Rows from block 10 of the image encoder of a small contrastive image-text model, named by matrix and row number. Rows with one number belong to one neuron. Each number is 128 + 24 x the weight over its row's rms, rounded and kept within 0 to 255. All counts start at 0. Numbers have three digits each. After the name is the row's rms in percent of the matrix's.
After each neuron's rows are labels from the 100 images, of 14976, where the neuron reaches its highest value: "colour at peak" is the nearest of a few named colours to the mean colour under the peak. Only what is clearly more common there than usual is listed. The data: regions of photos with short descriptions (Visual Genome). In brackets: how many of the 100, against the usual share in percent.
# fc1: MLP up (encoder.blocks.10.mlp.fc1.weight, 1280x320), inputs 160-319
# fc2: MLP down (encoder.blocks.10.mlp.fc2.weight, 320x1280, transposed), outputs 160-319

fc1.702 098:137173115160105153128126181120150132135152088110145115137111102128105143120118159140157124140183139135133083146173162125143129124132119107161137141132188150140169132113120133107144146100126144123090068095151096132108154110157114134128118098152119112136080162135160073125138147120136107123111111162134124126172090139116134120135110115128165121150139115136146142136108142138198122073126098112140123113129119122119138118162041134083135163164129119123131131085082124108118156129133121
fc2.702 090:134169090120105106103097129100135115126134151056117105116127130105168108134117088153128115106147106176111141129138143128112141112117133129128092143132088130129130151163134111061079135113106112131149151093117119140126127140082148164151152138077118118127159117153103117108101097131137128107136107116089163143147150099138136182118147103144145119130097173150104109123106107139124125128123125128169178121177137168144128139136157139133143152114106178120105121144171152134099120146098095
colour at peak: white (30 vs 4.2)

fc1.104 087:076147121105136156136134149128139117129146100144119123107134093117149108089145133102101107159185127101127105096120119139121135130122123102128147129125107137137138108099106183082126063194084183123146123180161116155117162107150131104104158091123150143132124116132115124150123137152061157129118127138150136134068113108114163108124105141136133162100152102141143136161133140133215098142132097078103114116114136130105157148130127143146145153120154111122143136116105170124126153117128150
fc2.104 061:161093136114110161126142135132105113129125141057059112104113141156130122172152117124114055099094124158108134125162149081144129112118122100134102153092122129105122112111144162108110153118125132120166112138093147094121147113144103110110154150148148123112119113097116142132152122122112143140163149104089107104146172143156121152129150101139137096107060119137118118148139146147152153147173160148156159147142140129096102092127096136098121150169108119119116139139150121139124124174073122
colour at peak: red (28 vs 0.6)

fc1.497 136:119120079136102127126105137142115138182107159132112147100134173159104132161116141121148122160111130121139141105140107112119169166109165122094088133140144150125136166144138121097100131178147123109157182157122111057094125102136132155117115122123150138114096089157139138108133141147069137111157164123166142127147104146181144127138118151097143145144101122156116117139159158152123142105137111121156100132134125172096097119065163136137142138155091149116160139096123137129087142120091106
fc2.497 134:127159135161141103127119153096109095165100136157132189182121158087155141153110135122164129132138111138125148091106172123131168122111167127103169172110121130101149109123152100137126095094137084118109111147148122114155130162123162114166168151144109097155133110139114173158109123118128152126121115094110118148142124171123112160104114116101153134147121118076129095101084132091145125137121156164102164085150119120151111117144074178103111091110135148163136125121094103114126103101073181
colour at peak: grey (69 vs 38.4)

fc1.3 083:183175102125156127131105122112138113127153111108093166094171081092121142152083086130130108118145120111130143151150134106136116112102104173084180163109139106153107156149135099141129172127131137104130122122114176145113177115145118152143123128117092119136115134152171130115161110162163103114085120196138136117153125097158121091130140154092103162132156138091138121151117132131094134123140133115148101158115158135104088105153103148144125159129114149131171124093129127108092120141120110
fc2.3 085:114113149100115125118109143152085126118113157095130104149096170145142119137153191129117138117109119155094121119107125158102096124145143123166068101125161142132147090136143153111139117095136115177103165124162091119125090153112129093129118108160125114109122152094108154142127120090122160134127135091116094148130115157119110147116137137111129098125083135167099108093140100124133149116105125154088149072144125093135177136099123103120140111083148105113089160163129120120132081117137114
colour at peak: pink (28 vs 8.7)

fc1.470 074:146182141099095122108090127162119084109185113083129143123154125135121147135126108140157139135121102141128090113115159110103128138124120098116095163114127133114080155167143136139141153151098136137139118183123140168078153111169135075160017168101151104107087177121098151091122131153138120121125139143118151134112129107108127160131165129140157103137098153191126137136134116125117115130119107126149117138150127173123151123134138122119143113162144125147105101145155105135117134087098092
fc2.470 057:105098094143200129147167169104097158162088118185138153122106159116114108110104115104125130125131149116131158160131074134110132118150139143146161122123122139135176103120125124128098121093140149083114142092111105120142158154110119177108200141146135121109129086151112154119124141101107136096146120086155094118109132146122108145148080123126120136154162087092122104093139090122161114133152162100120129122123114100139106134126139104114116116087100125118169154101084144099133159154111157
colour at peak: grey (70 vs 38.4)

fc1.328 106:114169119132082151141100141129146146146154128150122152111099146138103133168148106088109148118126130155160161114108132098119158167137142056137066118127152146126166125137129125104085110166142147135166136150114113053131124098162121164110146119115125123128112122110126091090112149166105134112140140138145140124131068139141124135124148095141148128139107108126157118100125152076157115154086121070154124139075110154130155154100107121087128124134168154147145138091135153142096146123098128
fc2.328 096:099200149128110106144121157109115078094152138092150124116099135113136159168098106129142119130138120114113109124100148126159132156110116101098137171124110140159138120143120102114137134115116090133111103089183134174139117184133120103119182137107150104198130155123116139148116097166134159138094131139112134132139115128113095099157072150082119152151129128123103117154117098140154123093128153103124172096097157120135115114108106126163175146118101131122135132143111089145108133091146115
colour at peak: pink (26 vs 8.7)

fc1.709 089:128144117144092158103095144139118121119094135155103118093118133129100108120101143138155130111135109123101136138130169142117147061136152110077109103102129110155153147119159145119095116133159110141133119147127123114098159112103130131141145092154169119153086104087172087119133136132085128122160129138089129109143090174135135130125155165086135159082128150122118099107124157124077143155139135080166145099130132104134152127105091107119138110119096095116154121121114113106129095117118133
fc2.709 081:155129106136106112076131141105109164116151119144175097150108113126146137175132131127117118108141088163171113133098118126141134151139123141133118149108154162151146121155143159134125125115137119126143115141129142154130113155120076148095116147112117158133124146136091163100153142129142141103045113163101112142138167102133141115137107112114098120120154096125139129129102165131060116106124107113116133135116140140111127126131148142166165133116121185172138122125139151119144136120146083
colour at peak: brown (74 vs 34.1)

fc1.333 088:121147127118147140126100110101155122192129159080117123081138112164142141094109153121085171141075145164089157135125120117150135131112103137094107121150166111125126137126101081172103120127115187092111126093108143188114081145134169131135145101112120124189091122106154139185162156151109128122155159094136151125136126115177106075124101161160097164095102157117091126142128116118133121129098113098095148098120131140129151116152127138148144116130109129074113157123121118121141135146130091
fc2.333 066:125130142130134119160125157158096124069110106148137124153122138108104115157137123127156097121162114077147123133150157106128120104162176130146157147090123158118118104149131168094166147158112078181129141154149116076138167117130084140113095152127142117119162141144121147088087096092170161122111119202108113135115124144122128181124140125084143112156139105105186095145124134121124139112144092117157139146149116134121140122090114115140128112119147107183165121137156115127128101091116163
colour at peak: black (30 vs 9.9)

fc1.222 061:115121112175127102150131144136153159146105090080106100096118140086068134144114116089157108098151149116109160148171106174160109081109120091118160127142149121099107155154098122143175106151095136147135091135114148097153137155112145112104148164107114173122117138153125098124166141128133108154108108093138124106162098184065098145179123146174105139105154130128150136133123172113120160168139099139130130153137154125191079120136111125119102130112108141147155114087129097113086143142134162
fc2.222 046:151164154114151128110141110127106126098112147176155132142105134139156154127138120150094147141106108129184099088101133091112098203129167155124113145139125136140142086106152153074114144107161140118116152124144102144107086112152132194159117097134120145142127098084137156137101123151120160140157130151113126118118194080158130109073111145103139119159081133143099132130165098131126123081096167130129131123105106151113158113115106122109139120134153143123077123158128154127137091087131106
colour at peak: black (26 vs 9.9)

fc1.218 108:119141139137153096097161157169115114156141153103118099091095124116116156136141161080165120116136096178090158123079166131080147103106126135096166122133143103171146146139123161117125109122136125157113155182158128157123136128098153108081158109155159115130117080119134121151142119135153117124168161135085144129116152186170137159136128152100149133112115146175118101122101088157136090125129124080171149109143174125144128108122131166125171126115172122144163130105144121133123142117115119
fc2.218 115:121122127115078155137187115139149123105123134119144101128147140177143137142129131135125124100149174132111146140126134133122119115140126126170073162136134161106115099089150168138140162113140134133131139131110129119115148151110094144134112113124119153114163126096155115134102135070132084181136150115136146120136119102096123093138133070118116148116141117090110108108158119105176124119119123145109134214147126146106153169152105122115081161089112118074163090131134139130171127111130132
colour at peak: grey (72 vs 38.4)

fc1.407 099:119157130140114155136123159151122108126122104090142127182121163088122118159151088123121154167133136150110113117102093101117139160099084087183100116126122105149137122138124097109106143112126134141078079141136126121121104093122144144136135114130185099123128128139129107092137106128134151146122124130119154159117107099120112141098137068128142154092107126142122089116159134173199115096090111130166157161104107155144128114099103118087112125114152104158145100093138134154126166161162136
fc2.407 091:187123150120114114133082151110150141073122179098098139108139122145087101115177106182119131117143190160155104126161130150120067073136159103189134152128129104095124125120149165133122100112119127137141121123143133138115154197117113129077121115165109160131145182120155106125111128128129169104146123114116094092135105096120172134110137150159164140127093092163137144137142123125144123157142117152145127148163132111137110110136065109160105118144141125110135134123131139115118131172118146
colour at peak: yellow (25 vs 0.4)

fc1.401 103:079107187166131175155127129159117118137086112130130100126134162143115106116120137122180144129114157133117151099090130110168146145144110084145144126119085123114160123104137168094151111124141144166138141132110141136050095116136124081156183128146152144134144167138121130143103116150102112131125120099074157131147153135132193135115090131125122132144135118138140125117057132122087123113109132140123133148100112113119145171152159155179086124100121159132100143132144110099110140101165131
fc2.401 110:133092078147162156135137114097127147148149139137163143114127107150143108152117098128126183142118100083188147136132111149118161153145114164143169099098179154118136113100145131131138128117128086097115145074133106134134141118104103110113144140096164095136126147117149133105145151125137159101102136155175126094135149137134121126137126136106115119117133101126091126102127150099148123102117134072119113079105130140124124107142094110147136172139101137110178120146095122111160131129154115
colour at peak: black (40 vs 9.9)

fc1.68 133:110145136134112126145100122138077091073117129105117133155090104159169157153126121111128148148141134093116116122118159073114135117157128094112097124109144099142101115101120146112073116124115150125096087117121110091133114153116119166133081110128141131122148103085160082167115147166137118124156140103104124148099114136106174134118131116123091099128115121115164122107150135116172104140119144097148124138105110138192116133111056125063141131146148133125195128129161132110108150125152130
fc2.68 145:167115102125140109110183118121152154152143119108147125123147147133129145140128146140130102116163077113139123124131132116105145145106142155142144140194178125134123144118140121171184141108166154136167119111102156156116144129147094135130173145135133139077164083149120105064123141105150092132087105120104125136170157108102117128189114112122137097130141109119092110153138146117095088106130105121100109113136169150107129087104142102116141146067085135121185143136137173101147095098128123
colour at peak: orange (27 vs 1.3)

fc1.531 069:125099101112157128137092142158124140107085126163112118093146116122119097122110116145084129163088122167096173144145161116131115082143116120144171106135131081154123142125109114105095128130145127136153099108110149100137134159149134161112152126137104151132112149145145146148154121105114122136152159128089163164112091126119121116100112150152079154120134125084148104143146120174069081095108119072104107142142135101128142128163129140168121127118097146141143138118159092135075159141165108
fc2.531 062:137110112133111157143172108101099100130114111083129116143113160106139124138152126154143115097153132112181109112079095109136122151116153144128097139113138157110131124123137148147128157130130147117065178160151127129130124103091116082130132126116131092117180123098096115148105126152150151091106127103138093110135137093152149160111155145094193105122105105160088146105090139089088141157168130136154165104122126160115116132105103106128149133106133111136107108117131140099183087140126133
colour at peak: black (33 vs 9.9)

fc1.569 124:122133153166131183157169111149106136111153072137170118144162119096135139126132099114117165116165134148118142095109111119145109159115104129172126044120133128131168106117117149146128075113083113108123114111143136186130130113157144124158176130154128089144161109117097125156098133127146100119130130099111144135136135091055134136132092131116128127147141126112113154136097139141133115100123146133116126159125086120124094123124156099103114127106112126149155143139126157128135140146124137
fc2.569 142:091147158113112130119091112132136139128134154112104137150099129150098142097143151109136165139124165120155129158149084092102137127139142130116100156145131104110130137164119127081121133135134124102125104126130132118130106099135114105111155153159093099104079141150139144135164170107146104068130143141115111112151114125142178132140167126175099105120075142153114123120162144094150110122141131120091154146155112121116105143135120128162087152111130139123126136125131108124151107114091153
colour at peak: brown (79 vs 34.1)

fc1.187 128:093120112119101179159145144113139123126129155059103176130101097141105113168158118080140165154127159127161121114153122095119114144143136097115110114117161135139114120115140079125134110140122170142122083121114115055167165125142118153145158115128126139165165100155117095110138115131117146123138105127169106138112076119089103112128119152139139101159093163126149151122166183109170150130116127118100106135110098132118111122140147134103088137152145169141153110127087125173092141160088147
fc2.187 092:120115115154143130142145126104138135096092147098142106094175152119129140168117107179093097110140119121072106125142125148114064140108125155181149142129127132163119144151103131141130154127135097126120108113123182151115179180147099130114087162141160139141114148105166113132117123150097115130121128104079148103142188143122161131119127110116157164113169130122106095135117132123207110096114121131128116140091171118109110112136127123090172106129099167091138119104137159080138122101215075
colour at peak: white (34 vs 4.2)

fc1.504 114:122166084115098136169127145158121100127138102115108134130128154146100123142101106105114159163117136166157088104143135108122140125126156110145084113121142133111146102114127146120108146127133200144140094125087121104118127136155127166153110090124115124136110095123136047091120123168117133133114154102147131096121120119128117109138134105103129138120092115105155114146175183098177117131130103157162124150083119193136150112093102123102088140126137137120152102117146106155110128120165137
fc2.504 104:118122086109119079138150132147168082110104152112122129120184141136094115130163111147109106166139083105116123144130164113125086097104142152152154147171132150087159172142117131122132143144159094128131143110138144128113167143135130157112122142135139135138155138139177096103119101131093133124117126153119149110113165093122128176157092127111148138118148126125116153128086129118174153132129125137121146115185151134132138097126143095124140152112126154074109137137110163114135131120120122
colour at peak: yellow (30 vs 0.4)

fc1.549 089:148135154094148129123112134123102146117119103175086120113165105114122087099104104172117119122108151150080111114145111106127153131161097124098084109142125119126156157130125182099118116136107139121100106147114099137125119131080130152169095131146177109158142093085138126110132122155094126150128106127156113114118145135111114130098114139121113143130118153143155113119110154102126139158106148081154101136158116118148134126129110103107109164133165096126121108101137106102145096144145108
fc2.549 075:165146120142134146087100144109136136128090096158101099127138122088131148110133130135141106146178094121150113146134130129139104094112115133162142152146154100107148057147083153164148142139143130128155089141129158112083091100169116131141113132143123159089137116120113151139148132133110120144119117106145127142122170113122129118156112112140100063080176076132114094132081147134087087106112125171131142122096125143089102105141153154143148133098129172158107165136166134124126145129148129
colour at peak: brown (62 vs 34.1)

fc1.373 100:097151138120140159118107159135115120121148103099124124158102107116097129135148159108125166127097158130073142120140139101149101102158144154132092112143127121125105164142091082087090108158143177155085126119170132139137146108126099169078093065150118126114120148116129121117147149144109159122104116140083151137119124111158136144140132151141117118135123099134138114111177096140124171141118074201082120118123117159194124184129082115125158105083151128164124133104126151112116132155124082
fc2.373 113:124077137172146117161118135140137116132132111157094094143134162173127141122114115113149118099151108111114154155099069126134102140088115112153135152123108123118144137093126153184140114107119091118132110085074114135115121153157152113189166159116130129130154083136150112123129133097129093128131108055116142122125097114128141141132149077124127121134164121110143093153087111131105094112173134117172179103130149109163147100135174098120094108149127129128121115144116113155143116120075132
colour at peak: orange (35 vs 1.3)

fc1.258 073:133133109134108152140131119164118132114101121150126171088120136100134137189143127096189126123190091148156139126163136163162184139164121119133155110115095082129169124116100144100131140090083149115142155109109148105101096134156113114154179133100172158121124109099131081101134136152161169171118139118114110114168133132123122107129093142131173140095126116099143133106080148125125116166144143110121127126078113145138120152115141131132100182111153152142124097115155102123135128123142160
fc2.258 071:101125160159111123143113143130143134141109124124163092141136146172135124063112120155100121127114122103161147099077116111091114150141131076154145150094150164141094139089177162131131085149182070167143169123150096149145125114106157140109122127133112092113145160157110134140129111115101098140140118107149175141089153126154135137114117148112130086160142094161094155144196113134141111108131123100096117114123178117071108148111131117121146077120092102141088158153149118103122131126078112
colour at peak: grey (65 vs 38.4)

fc1.432 127:108138142108138142123080130129104135142119106140126101184124119121137157131124150099128129121125155124108125122151101144122142096165152140152074154116109115117155141139098098105085134098147159162081103097152099151114160141128105142124085049133114120115136135099136124108134163139099181103115057107125138158135130089178155154130147145104117105115116097097125145119136143112134153148112114165076095098126108125180111146152107171134178155088171118128113127122126124119103183144159081
fc2.432 132:139114114159122142154154124140138109138131137145087110142160130167133139112130116079166108109146097088124126154113115144146117127138110129132155143131140109118138126073113104182116129115097108107120151113075131138133123162156134118190150154142153110148174092132127109103120149097114084134136125095103117094127134139129122122148121077129172093133116110126144103152111121138113102109164144113202185117118136132146116115114145086132081120154119156116097125135161096130145115098083148
colour at peak: orange (27 vs 1.3)

fc1.382 090:098168113140114090124089172060082105121112174136135136130087145139166132136147108139145116118127145119135168112100160161149120171117130132099143171099140139115104114166114105124172147130127130111130118086129143166117173132109112157132100133131136109181129100165170115129148135092104140124125149119172091120115122147088057130120102099132168137125120158118146165106131125115155160104120113117146106163154096169112107118142061146104088165156155157131108143112116125168083146122088094
fc2.382 086:103118121097123114150110138177179143103178088113116132161145153103110115140138136118127144143137138105105108146138062096075083135138145136140110109162122142133139149134155125088094128149093166115137140157142099120148139092158165099109128123124130154108115084126093129137108123132161094141088149121121159163157108123162160109144153175124110154125132111104128104114123137131130171111185115142119104131126133106097174130110152115120164103095144118094153154123139139139152151143154143
colour at peak: black (28 vs 9.9)

fc1.320 076:081092136111115116155154121155154136161137111102119124114125071146134116153130107113108139115135096099161138119142165159149111129183174105141110132119108162098141123149168113158133149148122144123161136114119135119136136091131158148121111127116147078161145145158140119119146141116136136115153112122108093114124130134104172131105135139141130149076109088089162110138134179146145166107154132116120102145170120163126131112081095132156131128126134165139161112108133115131115101093131203
fc2.320 071:155147134151146119097101119137097142096135132148132109141124164104094148117145160130158110170112139152116136128121095110106139138073102137113145114120149088150119134106087132102150088129123100136115126142156106104122134152117092143162153102148106200090120110098091117126091109138140116125123124127161136149139127112140117124145104124138126125181138157156130150125127100122103111152095115158131152100088105125136126120170173117098099108119113105129092163149110116130133146162145047
colour at peak: black (42 vs 9.9)

fc1.278 110:099155079108096166138113135163120111119153125100103152126114113109115141115122100110088112129103147081127097118155125155150110139126114110113093151153099136116120104110125142137110148159082155123149072123113166125125136101175106177145137126173148145142160104086105136125090125130100115148132134116178115097132158135113107109093140081124110098106136153138142102121157143120175124100137152117125134111114089124144129091132118125120122161133155136122081132096101120134098119115100081
fc2.278 093:144152100138107088107125150114114109115112160101113137137132170159129118151161090128146109100124055163115121125108154123142120086110133123163135142106101126172124136187120138108116140113129143144132133117124147107115175158112127153104144175123123123127146163120133114146111113114127091105167122107090120173126140156169145175119110088137183134131121134125129123127124145153166105125119152125171151153147164146117109114135122119120137141114094150106084100159158113100082107146132102
colour at peak: cyan (42 vs 1)

fc1.201 089:166150129146093137138113130142147114109161136121130129134119111105122146130150141141106130150145143154112110076156151080122124114120099089152127127136168154133126144133102154107103089102133174134108085099128128127099159118130129153117063125166127174151108146105117121104173121151095100117155147142130137123174104115089154143078108090067123149132131125125104143090124142159138128152133117140140161138105116114103114110174063093109139131127143101128120118144138115133151147144099157
fc2.201 091:152153086134148078117096107144142083148135135062100132126112149166113119121113114161119082125125127172130130117125122124111126124116116106152084157136125120122144130151148102108070161137101120118143120123133111104120157164097114154174122139115112126140141111108132114110111113103100132086142143094095139145116160098142166198130130096150170107149084156138111118173124105169089113130131148091192159142138107147131093140154171105113128122159134145135080136145161139121103144163136104
colour at peak: white (44 vs 4.2); pink (25 vs 8.7)

fc1.640 114:118126130100118151084150136114120147091133132151121097143123079133114109121164127143132161112106153139098129117140130139108087060139115105161125087140122136131119148125115141150091064136201161177108128137151132154142138130111135164143129097153076181130158122117158108119158124123119121160117105106123144128087151099138132128137110135125095144077123161128159169119137121104190152101111113132114147108151155144143150129140090118128136125092160118097130164107160146139162111147141105
fc2.640 093:162106124178102130077146155105142158159138157129099143130164096096128152123146151154149086138134111129149107111116134091127164130147151111113130167144129119118168110141101113116151148113151098127155079142125154114121122114141097157116159159145128141127171114125108153127098150109080145136136101140127134133171153083121154090140151104102119138132133093094129062148115177113156085118137150131120124158102168174122126092129098136118140156086167162134132128133136146108161091126124155
colour at peak: grey (74 vs 38.4)

fc1.372 088:118127116140119182136129150084105131098111079157126097141145108097139119118131127147144130099120123105111090129183174106137088102120127114169089115097133120110167118110119127144104098159067151160096086152110134168124144112101124126109129078130119162122141138100171090142122133159143113165136098126130124135122124100128135149106147162143084110094124129112155141116150157103200157159105152131125146110121161106163128099141100126114155107096128104155098114143145167084118146123148098
fc2.372 086:172084129110111124083127139114145150104128129110132098132149095089120129148159133149146098111152081147168128104138103110140145124126104121147145171148193093134146102149114135129165141118143104126144104140099146112108081120151099146137135140090111177137129108159090151084137137143122133148091101158129130157145198101112105125165144094127102088137148093092144095123116185118100116139125193144157131145082163175118111108114142133126119160076119182156112144121143153114172103161138127
colour at peak: orange (39 vs 1.3)

fc1.512 078:089124145139111126147100104120177137132153144119173120120088126142109143172167147103148127159122120152137130127144107152098148143138143092120175095128128159125165111107149173129150139149120147147111134124142103143102156172128138104103148100132162146151158103086133109135112131128128149161068099138159142071174125091101162139132129097136159105091138127111149135119138128133160136129144152150140130162107095124137091144079173132101116113116161162157149133125131112170178138074148139
fc2.512 073:144113149125114155115152139127116124132101098106121143124144133113131113088093090158110148112115130107165150096135127158133125155132112119133105143122125091149096145128085093094075106123131114109181133134142139143138054117137104153125146139121136141086081149170101143124140104157148119103174157108141126166083165165177078110126113141148113146152114161100141167140172130127207110135127098097131143106093158117106129102159103110130104131155110077118127114144128135122067177173106162
colour at peak: grey (70 vs 38.4)

fc1.176 093:136155107157105148155081146147107119124095132120097158121101127110112153164113110080145122127125124186123116064189110123114140179160165110110091128160145161136166150162153086122106144137108129119114098137163103107109122130156118162141092106106135098103177097111118114126096124121126113087110145108172151123098094122136146167100102130088123140158082128129150101110157162097160147147130149116140141128088164128127116156119117144098131150135141127086104149109132149144088128131114108
fc2.176 097:128134104121150134110117130124158150106120122122096109112169152107147125153150125133142103121113091104134116121136122120145130119101109125152144142149145106142126156115094117147134165131136104135164110148150170145107127089162085137121185146116115127097145128147128112110128133120124102124143117099096128135155165101087139122157137123160136117153150094149088072179107133117128086094140136179136161106159170157090107086143141122113149178118105112115075131160139132085136110094122106
colour at peak: grey (63 vs 38.4)