Weights of a small contrastive image-text model.
Model: 7.77M parameters, encoder arch poolformer, encoder norm layernorm, encoder activation gelu, encoder patch size [2, 2], encoder depths [5, 5, 5], text encoder width 128, text encoder activation quick_gelu.
Data: trained on regions of photos with short descriptions (Visual Genome), 101725 training examples.
Rows from block 6 of the image encoder of a small contrastive image-text model, named by matrix and row number. Rows with one number belong to one neuron. Each number is 128 + 24 x the weight over its row's rms, rounded and kept within 0 to 255. All counts start at 0. After the name is the row's rms in percent of the matrix's.
After each neuron's rows are labels from the 100 images, of 14976, where the neuron reaches its highest value: "patch colour" is the nearest of a few named colours to the mean colour under the peak. Only what is clearly more common there than usual is listed. The data: regions of photos with short descriptions (Visual Genome). In brackets: how many of the 100.
# fc1: MLP up (encoder.blocks.6.mlp.fc1.weight, 640x160), inputs 0-53
# fc2: MLP down (encoder.blocks.6.mlp.fc2.weight, 160x640, transposed), outputs 0-53

fc1.526 132 [144 119  93 130 134 162 142 132 142 108 126 136 115 104 116 137 121 140 156 133 142 162 129 114  79  96 124 134 111 122 143 119 139 143 104 144 125  63 178 142 131 135 109 184 127 151 140 153 110  87 123 142 112 112]
fc2.526 121 [164 132 126 141 120 122 130 121 127 116 101  86 122 148  91 109 138 142 142 112 102 146 120 125 134 135 133 112 119 111 134 132 138 155 127 148 108  61 110 130 147 131 142 133 138 108 112 136 102 148  97 194 111 148]
patch colour: grey (65)

fc1.13 079 [131 161 156 120 124 130 106 160 126 117 125 137 109 115 162 175 137 144 157  98 111 145  95 113 114 125 118 126 116 136 141 157 101  95 146 112  79 149 145 135 129 138 114 111  72 112 142  90 148 122  89 126 152 128]
fc2.13 081 [141  94 146 141 139 120 109 118 118 132 145 154 112 148 163 120 114 134 124 131 167 114 111 123 174 143 165 115 126 135 102 154 175 126  98 152 169 114  82 146 120  71 136 132 127 113 152 129 106  70 122 123 104  91]
patch colour: black (39)

fc1.627 144 [140  71 110 126 114 109 141 124 119 159 121 160 140 171 133 132 120 143 134  79 136 120 118 139 135 173 161 137 110 159 154 119 167  82 109 140 136 178  80 135  81 113 130 121 154 176 127 109 133 143 132  92 106 109]
fc2.627 183 [107  91 110  93 157 135 104 163 123 118 129 168 132 167 131  92 106 149 108 125 156 148 135 155 131  99 112 114 139 119 103 128 127 151 159 141 118 133 143 112 102 150 122 155 126 135 115 138 129 146 120  97 111 113]
patch colour: pink (35)

fc1.177 100 [127 152 110 130 101 114 125 114 150 137 119 120 107 113  55 108 110 122 122 158 151 128 112 151  97 126 126 162 143 132 153 107 114 135 130 158 173 115 127 104 112 131 126 154 143 121 151 152 127 108 174 118 124  83]
fc2.177 117 [122 123  86 115 122 142 103 122 112 101 128  96 119 126 134 114 116 132 136 102 138 169 152 184 103  68 145 140 137 114 126 122 143 148 178 144 111 154 136 138 120 150 112 137 147 121 126 128  69 200 104 170 151 114]
patch colour: pink (28)

fc1.437 105 [116 167  95 125 115 149 149  70 151 130 126 101 125 108 147 152 152 136 153 138 152 108 121 116 124 115 120 155  96 161  73 106 134 107 127 134 157 115 134 134  90  91 157  97 115 189 119 136 156 149 102  71 151 143]
fc2.437 099 [134  69 166  97 122 175 146 104 125 148 135 109 147 128  99  79 158 124 113 134 116 186 117 128  89 126 122 109 154 145 150 178 130 119 107 121 112 133 149 107 116 109 129 149 139 100 139 126 109 139 157 117 120 119]
patch colour: grey (61)

fc1.207 066 [154 162 136 154 135 167 112  90  90 109 124 137 124 120 172 103 172  92 172 110 133 151 111 108 113 167 154 108 130 116 143 153 105 101 108 131 125 105 127 102 175 162 139 159  73  95 150 110 170 101 162  74  94 140]
fc2.207 061 [141 102 138 112 119 116 155 140 131 148 140 145 147 100  86 118 144 117 133 135 111 112 160 158 166 128 147 120 130 156 126 143 142 162 164 189 144 129 146 161 138 107 136 161 169 150 142 122  79 172 155 163 135 133]
patch colour: black (31)

fc1.220 083 [120 120 111 160 114  78 115 119 113 146 135 112 122  85 103 139 136 133 177  90 154 153 111 141 101 104 170 153 129 131 113 135 137 134 159 111 174 106 150 153 131 124 141 142 126 138 159 128 105 172 145 162 139 134]
fc2.220 084 [ 77  87  79 145 142 120 108 115 145 128 108  76 104 129 107 131  99 121 127 119 121 172 151 106 120  92 126 131 119 104 133 136 141 142 129  97 110 189 149  87 127 118 112 152 103 129 130 124  85 131 127 161 166 112]
patch colour: black (37)

fc1.468 075 [131 151  86 116 122 166 151  98 134 105 120  91 156 153 117 106 123 143  64 108 172 127  99 115 105 158 145 134 126 140 122  90 134 126 128 149 133 152 131  83 109  92 155 111 159 117  92 107 129 126 147 147  90 153]
fc2.468 061 [178  90 126 148 117 111 155 126 143 179 188 141 177 100 143 137 118 138 140 130  84 113 128 102 130 149 145 182  74 142 113 150  97 103 115 101 114 141 109 151  87 149 124 127 151 112 114  98 107  76 133  81 125 153]
patch colour: grey (62)

fc1.320 093 [156 164 110 134 121 119  92  92 152 126 169 123 126 154 120 137 142 149 126 173 109 103  97 142 158 121 124 124 119 123 142  99 133 106 135 121 124 199 118 131 138 107 154 123 147 144 121 127 116 148 117  99 111 109]
fc2.320 090 [114 142 167 147 131 184 170  71 146 196 138 177 121 102 141 165 109  90 127 113 161 130 123 129 130 165 127 150 136 160  97 149 110 163 108 101 162 106 138 132 126 142 161 117 138 152 176 131 164 136 140 112 125 142]
patch colour: grey (68)

fc1.358 120 [143 113 117 107  98 135 123  94 158 177 157 125 132 142 153 157 132 146 127 113 149 127 113 123 120  66 124 138 147 123 114 109 122 117 118 117 103 106 128 129 122  87 108 145 101 114 109 164 133 166 129  89  91 122]
fc2.358 113 [122  82 168 142 121 100 146  79 162 178 113 140 148 105 103  99 165 128 127 121 110 153  90  92 142 158 137  86 127 126  83 179 115 116  87 125 160 102 111 124 128 103 121  96 132 114 113 114 167 125 171 100 138  89]
patch colour: grey (72)

fc1.336 115 [116 134 121 111 157 141 139 138 175 138 135 142 123 107 105 118 150 151 178 129 122 100 137 123 134 114 108 145 112 117 136 132 145 151 104 119 179 108 153 127 119 142 144 144 136 134 158 144 131 126 129 163 151 127]
fc2.336 088 [126  94 100 135 100 134 132 110 114 144 119  58 127 142 103  92 159 105 126 103 135 126 140 181 130  78 166 114 102 132 131 143 183 141 165 130 149 148 137 137 157 132 156 136 143 148 133 152 137 166 154 165 145 106]
patch colour: pink (31)